Weights of a small contrastive image-text model: encoder norm batchnorm.
Rows from block 5 of the text encoder, named by matrix and row number. Rows with one number belong to one attention dimension. Each number is 128 + 32 x the weight over its row's rms, rounded and kept within 0 to 255. All counts start at 0. Numbers have three digits each. After the name is the row's rms in percent of the matrix's.
# q: attention query (text_encoder.blocks.5.attn.q.weight, 192x192), inputs 0-191
# k: attention key (text_encoder.blocks.5.attn.k.weight, 192x192), inputs 0-191
q.111 111:138117129132112131086160086175118106076128158137201153091145167101086167143093080135120135146117130087122129097125117091123132095086105174174120143125143155124126140071116130151214125160087169127147177151196112097133095075041134137157175086096162127137156163171117159142120127149112093054074120137174171117137126146105141124112066108120147133119103082147207119115111173108151119122134131140063140217132043155180096111133105092143086112170134187165129116123125192145109125105149135107144101119107141100116104147148138078056102148131105128116146093134145076149110098171190179174
k.111 105:173110124153128150106148162115086164082143122090155109151108089171114122099137181148098133130123100130145133087155134151114124114107156134080118148132170150149101155181111133095144147137095086114114114131054192174157154128110119136109151097151105195081125137119142066079107173186122158133074146046123075134167096193097134142149139113125146142101104147171064090126095117126110093135154075096156078166192144129128132170114091152140116146144089146080170078165116105137144164090126183170121134145202096210139132143154092161064186196212172098147092150154109146163139116105108118125
q.112 102:199141155187198135131138100164079095119141114085155215126092132144111094111115106106155169125156118169143096139163117160124100120199098189039122117140195141117117083156087161098138069099132119077130062166103171148099099199144078122119110075157124138127133151129110096127171140120102143103170112097090148128112092067154128126123096100118159183076145118069192109154108128130086193095096119101126139179149130110099119139111131128110121097120149125178158133120110111176104108151153171096141094140109114096065153134108131125131117057101123182151152078068157109145111086168123152175
k.112 100:121101120120065109128138146138069088071171099118110103113175128137111199106103153128175143090095097107138163136111157146135170101146153081140094129086099119117164141149155101170158098157124176170097154145132113135128123137094196111108163178156133148129115199107149125181107122106074105125106094131199185122104172150110135191109074131097126144135092156228100116074128127110140187162099156133099152126098129122173112162146133160147118146106117176066169105144183094092137165083105075161139127119159141191136112142121119162144112218177113141097162119153150193079086111100126118196
q.113 100:059124112140110112070184102134057114156168165180114181135196131167102087146145104102160099151107113094077148144152081130094164147128121176113077174106162180139171144136171123159172137140096149139155143138156139157104118131127064119144148150116184118150154135094172162173142067096135109146153099160115167163107142098148118133171115114101123114115158121070094174155131071146083166133129124181140123156074080121159163128120114161089154094191164151155157131141097146156069121138115119108158160098122130093133065143125145111075178144129079179131085126083118123130121124121226227102
k.113 105:158138125073118139139171106150138167133110103118093128086143132154110149157084124114162100111087123106100172114125145177168137150148161091142143084147063114153085150125130161141125158118129083138113130120073148083168138101118070163148116142133104085139103095075149130147091202119140143167142064143091135025122101124103106105165158159096138146065109163141207091115090177141137084139136151089108119108146138110139134132147130141180164172174179124126131134147163071089162215176110129178080113154139133135129108221109142176113157183199173114160123119149126161069117088094067158143
q.114 108:126076157162084099157163109112105066134094096177159150070142058075158109074146147102105166136122128159057112103152096154106066111141152148109107136107128089150123170136152091125105127088125114122127119195081111122121129099140080145123147196156146145097094119118104124107141080094157122131116128135113169150121136121102156120122152110171128138162131128141087106119142123191187146197183112101094138164055120150123113130121128153117061112119125083104163150142111174104128111170073118205233052118094106153165122082149077120105070199125116125102133122080168138119171108146057128150
k.114 107:129189115145183109109093120123076156186166150126149205190146165104057140085151121076127144124161097140138150136085196158135144122103145079128106150162101107139166109107097092121134025192139167110140102102116134147141131113101174084136151123151143122168159149137160123171142109183111128150151135131136109145126129055115110124126100179219176192186158159183159089110125139113124114125084163113132131125105160153177159181111100103122103113152088115142152094092112107092122118071142187108052123151142136147130064074148135050140119103138158131174138143094123102083142094150157142142
q.115 098:155103093140180110087087141140167103153130187146098131099209121088126176128096148127154090157124187196140155131104099081125129173186136105112127107075147142091078092142162145084091108101156167133062110138098188100142190116128071138139149111150177185143149099080174126090146121168098077156125133116157143090076123170101099119074122079098155056080133134184102176147152085128104188142153112145127094106146085093134154147124129100131157139107134121092107134114137105161110159190104095155133145110147192148136142113100172135135199141142171102095166187100161178166139136143096082115
k.115 102:162117084171067201116179124100116190095101095126106150113133133097174087151098139136107153181116085084140115155166076064151148109156159088078178138082124162035127094117107135144185141110147109105163129113116105141156128125078084151178084149104116070130115091090110180163123149161076185119078092125096133153073157097103132146144127134120128133097111146059174093156113186128143138159102135144100159098132166144103107127125073092159139147100115164122087139122136110148107119102156161134108084084124062131166087171154115148134114066127092205133162097129094096092195121181135135150
q.116 105:115131117076076162108119137069157158116129164164137059148069133080092171090151119094161140053115104089146146130071128123144119168133119156125076075130091121100120105131114129104142150100173134175158117120076154110163164123106151141086124148124109140155110069108101118210081105161084117169130130085143121153073127116107098127222150139118134111169137126128110128094115122147175090169116156135132172114125113153158108161097127101107048171108079131150137095186202156138073143196090100101138059157210101185150124139106136124126161160130146147205124161167136074110141134156118117116
k.116 110:145114131207171099134164069190034088069072135166113157092109131153069111114144091160165116156112089158147155195137164120134093170159118133097134144162152126116179156169152135114100141187135139102165113109134115133148123065165122116129140090077145105131151111166124105093135120106157140082145128145115188135117116197140136083101139149097058195145151136112101186101096134181109157103163143178071111140146115121055128128167140098132152143147150120158138118127100090125187158115128148151158151083125132124162102107110055086083150063168172135097099132133089108164123089126206128157
q.117 104:144073123082110136113169082124133166123123143072102134199165136098105083165152141109175093079096144150184068101103144115138094133122093127118142148124098127169010128078231108120147082177141154151107135129104107111176151143118151108112172086120141050070121089060138142130084100145174139093145103088175151125115108089120151064149072083074157102123180099156111115183069130138125126099160146145176155107138121075098120134130140176127169111125139123114133139159083135124091132170142147147131144163114116160104131142109157112145126057078115108142088100111081121135136145084154189110
k.117 099:100142143095087158143138126172128100163102119139143102084084121134189161155065114124112088154171168161133139145177095154085121152083131137111123133136098166077130153173131094150159146140125103088213129231153088128112082160110114172115102168100118180090105151143165131177122137101133187156081121166160057084105150162099118095112114135053094114118162088102172119116168090185156121142141147077125108126111142151162147172110088159079179147092116106125072091124133166132109141142109101146138068183087136112129120112129154117040132152134183151099149187137131137098085097133152084187
q.118 095:112198104141090146095187145157120113095184168160130119143095125151100098100143131144098127094147131103184119070121091159176094116137160108160188082132179123142131133189141168220118122172184071110131175092099134126130119171190127090130162089158085134098128111103170114115137140126090131123135128141156152102184168139092115101155148130145178156168144107138191161108099128094142091141113159155085149096089115112055086120149161174106086141114060097105086091157156098107150168105133088120128100136100100107088150137104104151118156050164168135152144101164120114123149125108212175048
k.118 097:123116182188092129163073100154107101129095156128172145148126173159144171151064062151165149138116142148101144103132154097134122179077170135142195144105146121094124115117126109069105142136168130156108174063128156110126100190146190096139133153101145146118027203106051126144108190084117104158183091094099112113112156155151135116090124120090098126062193120112045155180130148153138122054153146088106132175167148121165154120124058119113155105126171157171106100121120197116110104140115131135166094101139139125132117133135133115188116196102132176110117111135112146137123119121140108159
q.119 092:159155150131166161154154115097132130120107160035155160127133165122142107150097152120127109156061157058120142054135137113109164125148131124098106120128165074095199113184154151118171162147169164118172123088118114107140096206136151109151154106114151116095088128178163096114122132128146170114097170085121101104123145144132131164145084169163155130139114120101123085116100146146104123149177075072127089159137092082160102094150142095175161161145135153184069198070105107174121113122139129164105149147140103115038198089103150119181154170073151055115160132143110124165161073132158099171
k.119 102:097118148107084089135156122087108083188159129022140112074113104123148056094124123107117125100251097126147129123146126101124097077156089102103116120101107118090091155090079140132161144095095136161133129130134109174107156146096108080139137192173143168096158104106114150110136162102126079132191092104127140085132185140141155098119141108095105111118086108115138154120117134081072138052109104099157121087192079160147103127118153111124153160116174141060120136137134126119109164088163100098147109074178133125101082164124123114102075141171080157105110082103180089127108200152103176117
q.120 100:115094166114112112130108131113120127097093097153127147119123134146097206110130149113135164111157145158144131150109094158098122153182111109134136183142113115118078083143117108100079157101178159147079144112135193107164108114150134112133091141107155165183141171131152078158196128147081169172118124092107103124161135116054112090150100150149115186055076128117070126166137111090081129144171107128094145089191096092120122122116114138131167141114112119091143194134114057156099077125113228084183152127082135140112127188206148106115045131091130126104130115151137127155062104097115089055
k.120 104:122161032102140173103152136106100152154122086113117105140117137125086131082083145153131102132081138139100173070104045161113119116144177151043101110152133105150166131113087151090113112071164163148137121104108097141110124100098140142136102117131106110152127118107108090157095130156107145113128079092153138170142111120156171138073119159034148130167130145110154187089137123099078114083100076147146101159131100158078075170064096143139110123079159123061114149184180103243139126135149108106147152141084178078169153068126159121149128124088134109114211107099129121106126138123126147103
q.121 097:145085165140112127104186151122161116161145116091106096105124098149059119106154085199150197143140129134174212177118140180105125126129089172074132155098160096140149098129111162149162133149171148095142131088082159105169189141152117135170112117169070135128135162147128083138044103091145121125072077101101103146168105096131146161144109121126138118122139144070172145143107173141195124147143144047120161156131099095141125127155121105137119193197138161133143095108108131093119095109208085142114169131089138132210129105125119104120054158076118150130078121115158106129086159093068120108
k.121 096:113188136084116135177095120174144120063149129152142080112120131131202134089106140072167142114175151155140071087097106133106139135104146126109073175219116112162143140128124098118142092148112082139168131170155125131141066044147106060089142073174177129181141075160148193104112136168138058098178145103105113134106099130139127080117098125132146179169087085231123188117168157094103149114122104149110130130090142099160104134151129122101137096090151101170152158084174140138150174177070171109160126139145168120113131134146121124094123102136083165122142137164125104093148177117156113117
q.122 101:183094105130154150144101103114198162132119174098080124114065140119118142154105121096191179135157130128114102188103147129160117129094178202139109166141161136118197156172181151100155132122112123129145122099158124092182153153166120073153097147118088089131037081125118101138153157165124090144150096116154020121134170117192111202069130120093158117140133119132166112150125128069172136125118149075105126167098104141123144125131106130139118192108134108171118133123136143115087140137132160152182134137202084135117148209137067140094094177115156138095077126149126147127099103188087111152
k.122 092:092094123095150135108155121136089064075156153100163143111120107120175115091118138171090111079127082127099164087124089094077103160147126159120123136170082109143141137132114168117106090109191058201168162141069118135110158134170171114183121113148206150120128098170130108082116099179097141128115119130092114105143130131111099115138112117156101155146144181202080138139130133138142061142123167189107177110138133100145123080143162087146091129106081180164071111156048142111152109116171140147098143212153115151167177161166111104124113068125056178151116142185086144175107139129149137108
q.123 100:156187153189126185160087112167108148080085115137100136139152126171086151108102140108142121131097109105122115125151160135131127119101103083109160144065184126120124111058078120112105158132071108096174138169145116135133034142150145093080085139132161149135182147148097069159113135170144120160114100092138122096140141114155146140050145090137184166065148106075149124124151081114115148183092148106130136204118143120116146094081073084134173124081113134113122125118172141215139151159147143099101057125133106083155095113165130092140164130096055154122134084102094138145151051123167134076
k.123 100:116073102152095118124113115160173105148137181107150069151137132110115091080169135184141103111046104197142136145118111106133114146113189136160098139152140128114148160111074090141117118083135129169081125094114134100091170090082155095160146052107141132116123128142157123133131091143134150042096161108139171095123148136196153156162093157128064114164139152159127131088140093126068163119187147121118183074124103117127043145140126147077118129192100153066145160087113114058096128116118096143138141149091149147087082175148114189106091148158138093129118155176119143141057119131136156208
q.124 102:109149161160139152114150136154115135128169150120110112145148197149119151126109072120163158069132098120096154153183155164119076100109069107088119108135154127124147159088134145141135153118118132094111059097138132136105109155114109180090064123134052099117181158134135168108172144165151138137078073131161101087146109075106148138165139117140109111163135136134133119115160113095121084103125111124126155040085166096137087121063085093196123155167133171105073096160099092130043116165105184091082141095129143181177128136117130149155112122123039105143068167079122127153147162070164100054
k.124 099:120141100075110189171143094163107142143047155100108083134146125116143110126138141131139146127098105106112097151063046157133180139105088185196088147140177080156116135136070080108137151133134196144107098166137143124142130107190093080128136112133159145152077076117147079111104132124141061099114120190137181079102080172170120143166089074123105161114118077170116099072137107148136101150095146168117091080146076175135106129117111121131150131117115104102161172130174117143143094104048109095147140112135134078113117161105074152081204074154124112094173139151111088124078109105121153133
q.125 100:127130117154137165082086129144170160089107113164144145132100094128184159122113125144120168149123138106126095103158077149107143172132138119192082091096071126096113105132107159198122168135101110112133102127153126135104115101201122145130139170145133113123082095139125145149095091080087116168073099074198090064076164154099057118149132134163165232155104134094128066143142138185121052128199130124111140139138165122141120133075174123146125103127129195203168112123150085123139175173158133165093112112097112140085122143151148150076100156087112158078087131109083075130091101142099143165
k.125 102:096077086070197162117156113124138080150188139143122082143162129144151182129137155143181143130143082135166117146136160147119082141141129155116124200157076151149148096157143119159088093144162173102139126105094147104145122195145125149164102074121132177113148127148101126145154140126166151120094130169146139132049082142115194123130088072130143093176145207153102143071099116102093168120084137106110128163118071152131107101100134184137167160158161076066065151148123169158086170097160152144137140043189183144126139148124093125159140086142132078099103064162128106139125104149163177133
q.126 105:109121138137124104176136177148063134120109117153071080140160076122088156064154105123104107122140121161156126179141148105178131075078143122109185108147136161099137110179087120155075147056111113136098104167115080138105107159115149182127119132132139130152126155119101152092153137094154117149100182083191144118089131080155149055118169132192122141106111120203159119110131121117084072124092138151121159126149168143077126114108107145084148125130120148171130168161174136165138169148123128040132162118131161118062065130185135092165061162172169065154127148131176125100136161096126203084
k.126 100:111150135162085206066164118166129117151164107131147171175160148133108149153146086163150167030087155121120141109135153189126103094127132132113079131150145143118180153120129159171071099153079114108116118080149176125095149123150133160165084136170125167087121121135079105082089132059091129136132127192163164137176068114127150204132129095095177124134183153101158085140136176168142185147123119079049089119141136133125097132132053087094100095133129132168108133118137184092066102143158126107147155127098099126164132096094130148124177131149148105079099144110115045171145136147158138122
q.127 102:130128164142117163150103094136128117118076142141162087119127164137119113093118116167090150188152166129130165067134143160147194152130138111121119113134201121123133154183077083151156157065115149106124156107142087119132142160101129127139086139172056151122096123110076146099115143148079200149162146095138103103161167115143110069171122062172111124099078130124144114104148167120097140082103116164141112131112169090159113046129114106057113211171167127087134166153083108134085071096136152151112144122187135155044079199190090135159098169135122112074143126117179162129098113140115129089
k.127 097:117169160114146173154160111088089088175115132083141141165119132129148077112177103122154152119103155134167122151136156113123081072131179139120163105125129146143148159115125171137133118155115103218140148139092142139174137086154092076114161101171090143139129165155150099105101208114106177132119171110164126169176096067148117150108087124134154132147172107114152112163142150091100124116145086164185190135105129170130131142132106125129180117115123206154093141140147176178157079141207084147056092127122074120090215113078053142146112107166058121132143110135149106138169173083153158079
q.128 106:146136150157114072098215144137056155079111085129116146099138151122064195172147117177174113155135160115041168136108152125121136126150137145137120177096103119194121125172135152157116133140160112138182110160159160144134138097099133148133100087085125099162137155136143157095145186135144217129160078154132160122113111160160133158157123153156050174195126120144155117133172119124093153149068089044102143098086112150135110127085152157156099184147120133078137140090150153116135114111108105125200136141072152095164106155075178109131122128085165117144123154124067089176181149096152096117
k.128 097:119141139096145143046137167071206106093125198159140107114075167143121139085145135108054050134077116120092132138128113125146208097132092163184160094125116117109109097099080120101104080156121117159086105111118067129113082176150190188154108084116073116107109180148133125126125099131125137147129167094141123075122121088173121167099162102129158140101189129152133146092120185174126143164126135203139125175114113138140096121143132163166107115118132141106118108143136126151174128159077173092090164107129128050130152093149153121096167146173192154086177153140183138116137138133114139201
q.129 105:119103115084127150136175135187136152165142098116098120133113154176159170101100151137099134120122158161140065135141130155109088168124117116151143091122152132102156165128129086104110170150065095072089177116124125112122139092197157183093152159136149153111111091154101118151148101063173145133132129150109126062123126108140124130205182155059144120091109131127076155117127145082120059130143110120175120133133209102051084140132144119145160129137088158198139154146101126117135157118134151139064161155153102117140134175129096126150154148092102103207111108077230148087194172083140200137
k.129 101:140143114112134083102173134136156171113099131090118192150111148072198117063143104133142147106132144109121082127076134113110145159118170110122137150132061128105131148118172203096124168079173104088141080091161116097126114109126092166125131141153130095107153130100101121163114121198106164109124097154097120147132121141127111063128092180165076146164129127171102107059052077115136121131136083135095097092050055153113153153114081091071125115199139074136149143108112097176105146174144056117152107122101180159095111127152137144153094121184170107053176108141117177106095088145140159121
q.130 091:138146103139078116062089110094167084104116130171081135124140089150150146173115135132105102108160091110207098094167125150137112119110082065118150123100137134135096120136152142171060114123193087085179087136114131128132106192096145104175102182132129123134153135102138157125111141119137121132111137174168086126129126154093161153038094153083055181107119130163180177117173071140137155163188124143106101129138133132098154131134155074119167118155149153103137148173172119123123032105117185130130057091132105111106123119182127154106099150108165153136146109074125118192133203127174188170
k.130 094:120124174119150163114092065109162155143157132101128147143109147111131115148143170124135193021106166094129158168167124095117158147127087142146129190117076139147139096107175100091170130143061142115144159135111106152131118126136089187060120069128183136115159110182198145133088128157146104145085117124123175120148075063176121117100132079198117152130139114139164173186157100177120095129143135157069165142112083181172160150148089136115105148078101082116086123161123151132086148097130120109117158122151121179175147173100152084156156090129083151130116083192147107111138178182101175115
q.131 108:115190129098102099076158149101104115123172155141175157061122150139095109096101090171117113088118178128117186075115099099094085141094137050141110114092101079132106118125148132127141196090116175165128130109131114151101149086164103089084153139132146152132134168105167095094122219153128106078147102132179124168126075136135130056092129154124137131149086116087193125155189146150135107121145170140192159122052106142158159173126107183117144160086153100129132174078168159148094152120172145091108076150088115106091086098128177092132147074116089108161107115114066133118125083100161172113
k.131 114:149063146150103136179128095079159148136054111136094118100115080125130126165142073139115122094162116157132114135141109131145106088092139171149146127065142115176104175139131070125078105081160122091142161099146167106087156152100149159144116144121133138123117101152142147103143107163141148114139169123122131078122092174114150189176152119084072169110123204109099135131093096078067124135145094065113076130152135124118099119145196211115124166123078117117088145163112106104113093134136114127154166142179159072114122204170154147118143175121141109157122214119146064100125224123188155176
q.132 094:100157093088139144220125089146133105072118107126097155134129128108094082104125148103161146136216100158128102159102136090118150115109204139130113101127075199088198143135111110067166138131121093097173114176130112177092139122124073113083101123091172090196108117087118175087117138151135151126101099098188132057157137116191117145111061087156178102146115153125134114171075122145106106110098158102142141130186151169164149120111099101121125095058190120081180115174141139107134036131129119123127108104133155121159086137078139160140173131144087114143124074115116111144093137164137100119
k.132 091:096131216125105142113123150131073111102163120120109084135161162039134102126075136115145082143114138094155114151131133130185109153111144107117203121165106168119124125072112187176122154128144160205102124071116125083190116140127150088114135138104109137114109143205140168076123143074081138120113132135126124210157159166105104089122102158083126127132118102099065090133138170148128119115155091181163138162115117119065164107119162123164122074120165123124113117098174106121092211101136112153133160127131094111187176075147092093105115146070158132148149180097117081140132204175098121092
q.133 104:122110115145135134115077109148121122123112089119146123096112114114141183087123093103154141100145169135160125120098099171053094159131156096192182120084185127127115096066147101076063083121132126124162108157087108095072144163196161131106127123138148107129149107128116140173179094153167155171101142195098184133145092157158093112074137094117132038167143133078096156097149140145122095127069027146112141065050095087118097137126130131131132139100140092118104128106177104108201089109105114117115116142119052130184145126161079133126083144088107109118154116135153153099152075132102100171
k.133 104:146142084062131071118208075062161089109086182126148098165104153158092075104174155119064183129142096061163123128120135102126124122081143160084098085141057141127100156166102085134096136108110108136115089151159147200127163105137069113143149142108135109118078087142128129120155162200092030146148113119176139109123116139118169117123112199158080142114172089141111111160100141132137147153127162103158136133160174132200103136171130194124158133145079089167126142150185108119081125127133112099136136158090152181081198095126114095130130125112111105110161117126131112143145141076135152091
q.134 098:193071135170129126098150154125122101111077111120120139154115174103172121120144183123140106118145066160141125065128057123167148170114127089140154147132091101155146106122163103086170162150133103124086085164058194150127152091108112124138149128146151113181137119173100194136155159118096143177133141131145093143066129097138146162158112139082092156124055137159151067096156119130134179159123111134118106162132123097087167171138166204136204146093152117148048168105098096118166171135166124067128121147115149081120130147193112079115197104135082110127135092126122100194176097125157161162
k.134 105:080100053124134109103113093141079061105172104149084119098078111103134145195106125072129127149139167110136091199144180129100082096130167153142101148094145143153114190147103138064117131139152184124133095106120118148067073111137127129143131072084168117104090158139183140093118093143115168095131139180107144130165110135176110095133142144158121088131177166124114132156124070173115103092161097152120081111155080128160106146113162150183056111120072153121163120127171089154125160180034160144193120138109131075070122124125116103135074151182092169173121088127164093098116125107138113123
q.135 105:107134174117132134131134074160156201125151149108141164189178149143176101180151132134083108176149134184138150175150121111129120076134148117137153132092135175114172099151112154200148162139115099117154104148193164153092146142130120145114087119173109116073134121112062093206092110145123194074107128087130150134099109144128172105118141115202131091163178118109135173173156112140134131191144151064149113094136161180197095155111125166164157098126152118085092105105138136211132110133128118119105111090129118168163096221146111147160131148097169148119099111157167156062159096122189100123
k.135 107:164175160078118146101085077132120136123143181130140141128073113116078095103129142117150149129106113146110105110118140115183135137129084133152128171101167174099169102110129102134106164148123154185138153099179009077141172195102183129163154122120154101126124167095163145142111153154144116143113104161163117108090139203130097149096159110147054174116066168147083080088141154174130078090082107135158183135107144104092154068176079113130120111123128133153167106134150144089071142090176076110097139132160095130114091081206084099085086113156142136117142108109163110146109088085136100175
q.136 102:142194172092172143096168133142090093076114119111154087145129187164102129105165128107136110138127126138186126145125161104187123181111099109151137128124139145167064075149152170171143103091175141117184136093113151098135125098078100131116089166141101126093115118150074121107104173114105093148151150185172068108138087162094125092115149142128146106075099110133118186114092175184162088178139091119078123117162167155088129099091155104161142054130141115170109190193086103167180107131148195079122061139088116143156148163072156113103128118166086118084133139084128090074100138113095159124
k.136 100:074147063097143148092121134169132165164191082155139129186159103121122137107215144112158152165102131125107172164145085102114083131189161159138158150164108129156130185115085113132161139178152110100108154139190166111103116234181176103129147069092168150158124108128165190147092181138131127070057139171093139156108151149117190135108113168144124156122138125094103154130182110073144116056098110110133108167111134102132110178145112178110167140173142146140108115116130107165082128066152109120127152093142091079150139116150178144115133138142094127148121101200136141110150115132085104190
q.137 100:079130143153136122115111117096129136094126130124153180121080108202115150105118113099136192163090188090125190090134177128122139154168100060075106135129173187110084175093159156136094176108135129168122090107091118123121119123114118076160164090165201132158113136145161134151113113114122098185064144119101068163143134174083085153136112154105119110075163139092098125101116120075156123077074161123094154144090109181095193129153148113178159136186132132077095134130117172102147062100127121117208080140144131144091213142135145147143130109172110182121154146123136118096106185116176113155
k.137 099:154061125099111182148191146141108171110069176144141107092128112123169165141183153163161169073142092153113118118100145194151101100143082139118118127110147131203131129137109106077131131156092130112155184107206187107124120160179160132098159132184165086127136105100102077115126079123130131101149204101147145135089151112146155119123186155136160155120121082133152109120147086128152182091160142126137110097147193142171150147104123102198149136133131088112174155146093152130151105098100160123107143105100093150198148089075195086212134137150093151082066109137129183092118100132157101106
q.138 091:084097095106181134100180130133160138160123063130122120135116119075123180134143118196092118156152134129144122081099115123101029124186171095151127116108088087110085152120084135130206103142139086103089139139137188161147168097195077169070143144088141044167109110113101127134152093093134155141111119095138231141114151154148169185106133109160106142108119182103149092169151160110122077171088044131093119126122077115158176120103138090127144149107141173143105129134157095179113149129135098161097190147158133092142091168149102107147130173082135111130151134127145174131148110129098109085
k.138 092:116117141127136114140102101134116084116104103107080127168128132155107095154148114100130102058121125109162147125131170128129104201109091186169156119174136142100127083083106129152110155147133075196064098067147103109155131082117119111138114147123133155112122132114187146151094079200090135142120105113167119132152151152137110183145128189118112177144129125104155145079074067167153131148172128081158114125074134122145120094106119104150112104163169089108141055148161029122140180189103160123207131086105132189122130075147091141099089185069175156162162082088132139095107163080110150161
q.139 091:159116119122196162154114150115143146093178113113156163098109078080132083099141108107146159155167094214090120117194145124095118108109148137128125147067127151166085168194151169156119110103163188124164144160111117064119072104113111116172070122151132138094127116118167107085133169189122170066164131173146178142123102076141169155071105070113129142142089190143180146108115088155124121153115121151217159145154164124105081116172127146088094117086136087103165148130138106118078105133086094176100122155111122126171056166140077175111155143168134094107177151133114118159119139180120125141
k.139 090:183139152147099098090142138074077108179126090161089049127145139136113098189161156139103112131153130075154149144097103150160123073087114148137140154136146199054115148101117145105125089093105136161081147174107174088135119171145105116086145119107155108090170173156155109188122144117153121207108124145089130106086112134123074134104088107113123118089122141086080161127089113140139096094086140228129074097224101117098091125109106140173112068116129090150104104086139140099159187090170128077105148129128099153077109119160151155080138121132139119128109151091099077141177111139125148190
q.140 102:102149170131141114086102135093104092128103102057120157115094133102184202085166144155094150146136139120139107165130113090059072123131167172136166128070136104073089136119122163196119149096152096138094154179141126097082111115156118168184127117193103103143114097127144073150151162191103112132140086184151146164185121083128110110118090159134171105091166146116131120148159139169179175154124047133179149140170099145121124189144104186151118134117130026115119103143123128137101133118123155168107127149145119136107098148073087110075157176142133065075172124141151116130114085154186148096
k.140 103:179123110119080108134110146088150193138133127159108135121168069084083061116161117134111156075135121122122085155126116085097147111105056147132148197150132125138077152101122098107087080155132125186108153168219134145093099175133142148154114104084181149137116120118143099155144166175131111112178182143086160093131153121096052117097103130151098152083138177095150113133081123065142098126073132101122097084131196113128113122162150094150062076141135149118089106096158096129151087138131071089171117186149104105120128115171150081079140116135099120173149116109099108117125090057137064181
q.141 104:120126152133147154139203109125104130071144114163157159107116118079099099109074103066114159115156090139176127107146175111103104178128112123181133103099128130128108184168137177207092112129138114118172105153136104146123158078081201155136160144100050118144082117139127170176075117122139112142177138128084114101136081111180133129147171159136123127090134154136181140116147164119107105151092131097110180113052161130104158129103171107128111174010120180129120144111110128167164108185092075121132171138085179130142122138141110139077117117078116116189151111105105140064102101167192163114
k.141 096:177131148077115125147078076125230126144150145084168053123136158139159127131147074144120105118079119141110160160174056133117168121128126172114128148157119154136124103085114114082162173119160108161106072136171156134132115102076164169096098111150113113153156074144159071165176161116110150165164079087100105173175109202124113080118092145154078200198150133140129126075146125153145052136128085156143131126156128147158075155108136161121171140194114082161158112122131077087144148127109125123124122105090066169125153107165122129119171168193147162144140191135137119162139139119137106124
q.142 103:111178163215138163122116157122143137124132137106148146118126136138092176136149156125134159128158187088138145161129144118100148194116140110156096168152131132092148130163165201128174134090178132146159108142077132170160128116133127089127087158125076090140105110099158124136147131188094084142129096132172107146164069163095136182164111214099121082124145201125101138072108116175136082139117146095145167210130098152139109130194059127097144126102136131131184166090106181174132158112082124099105133101164105096083111121040177117084144171137194164092109095149104085112102084094112125140
k.142 104:112120156173144165109131118166144164136141136068087156148163029079122073144169142093118099138106127196147143080131096115130109099164149153121146173124168148159098119073080074176101122188109146128138176054201154121123131161157122160135116076118179093144197126109148104098131132104086146067129147138135109111058185089129130166093130096110135138085171078143153122182101088133120141134100077128120083099191116115107131128057190149159081126126149151069117135120105097154107140094113149155076120151139094112175105179144057068144101130096133112126122141111159137141152078106132099115
q.143 104:142155114098146163126151158132117109110148207109118139124129198155088074149104126173107106100143189031107092148142116181148129134121107072166099107152159128156116115116092148072137129087133160143089144124062137051116126070116120133102106140199105141116111091118135118119132134117126053146143122144162125160141116155088098118123194151083185158154088127114139146073100170154164127153182153166126115128143123176133141133097124132153149095149134171153142178134128117102113111072135159091090144195093090087152101131115201147110120085030060120068115096133093099103147138085112199110
k.143 098:142144133152128115056160115151188141091168136073089122165127096112185133174130132134101156151176151141135121108169133100124137166168182141123112186110124105119096142131159079175146103137129109077122181134133135098077136173172109085115169156152138164144100140118136163143143140148132134052130133173155126139118119186135165110141120101077115109056168094150131149141107116153089114036137077122156048148134133155131091213142151165051126183160142178048112174107137158165088107145196128161122148104177131111165123104132148114128224143178153150104137127131130119146087145120148128181
q.144 091:089138105143107121095142128143107092134137149104081148132122167139073097106117158140103081108159152165126122123125095128109156161149100080164146102065153080193092095168143120171108158116138083163117129137100076068107113066113155117139136104152149147118184104118110127149172130154145165140137113129038050108157114082132075152102130159134134133200168130092175119135178116089101186121068147152169126143077156111095130099071172113079124094129151157140110215050135148122157145100096142155217125099133123154112108115114116131155117110138137125165175103053089117146047143173142157092
k.144 090:167114149108116056190080097086131114115142145135135142112110157167102127174136113122103079164152139162164134113119104105153102139125079112111143087144145118151127100153115055008095110121102102093091128168066097128071127182202137167110122054145102092158095147159114122141095117139154083154088123118095112157121086100127104126092122123148129155146166125124095109090099144114078106140095113087084102041103104114134135101166131096123110083114171129152094125123176130112198132180170139149102155126103129139098176121189076151169217141208138129112136165173108154151153148122157176117
q.145 099:163170141139162091132126143086091055069144108092181169086109173126105071097167145155115165152112148086113164147130175072120184135125107134147108140175190165149129138156130095122081112117101138166124181168146125172159092146100097120127067077085095100131117151109105139113084170164141135154103103138087153143144171120157148095185130139126130083088173077100093202077094093170179102164160131067154177140170195137169074134090112150133097129106061085105141097126141132199080113170170107117107137113158111146177153147098142077107121118105144116145131086106152135157145159118115170155
k.145 096:156146179088166157136118117108163181229148066104106126099128102074139117136156146151130107121143148159079152087101089054128172090140170055137145162108042087083094132131086120125150126139125052118131207152142100148186161096099147175126162131160126064136126130145115107121139134084194145177132168129095086164120101169144117153132119129170127099118135098161129079158152174136133150130091115149176132146173185125143156118134143137150109087156126158092098172085075128103084152099162083156205146151147131105151162085134156124125135096143157139108159182150127156161146107100139058154
q.146 094:095126062174143089146137126073137067082109123120136102135121146083210117146176114103097170157084064137124105142057099144121199193178094152129126154089129133117130129148150166132183084099144115103094095103134139180083057158149077082082129113179135145213122130143104179080110143173079124124126123111137116154085104120132159129093148126154130101094123111131158118140150167178171090121101124113120117129156141133138145093190143123071183133133203125086154137135142150076162122126063114131161113150075156115166136211135151131089122107118142155163111090149059135109141155109158131082
k.146 087:166093093090098177072133133160103170127116181111137097158166137131119158162138104120122149154138150095161125139086158142116125112086190098155157126146155140125119137061137123148172097137168115197104150129172139114168127149132124138105160083115145137139110137086158112088145152071164093125124165163115180179069176129159101114147085148063081164133078108138147160114216146143101171062102162090144106111143103173025135156103150138154087119103122143098107098142146115071065130182053127094117145114101072112125152062089106072134164121109121139082142151165139100143076153115146129190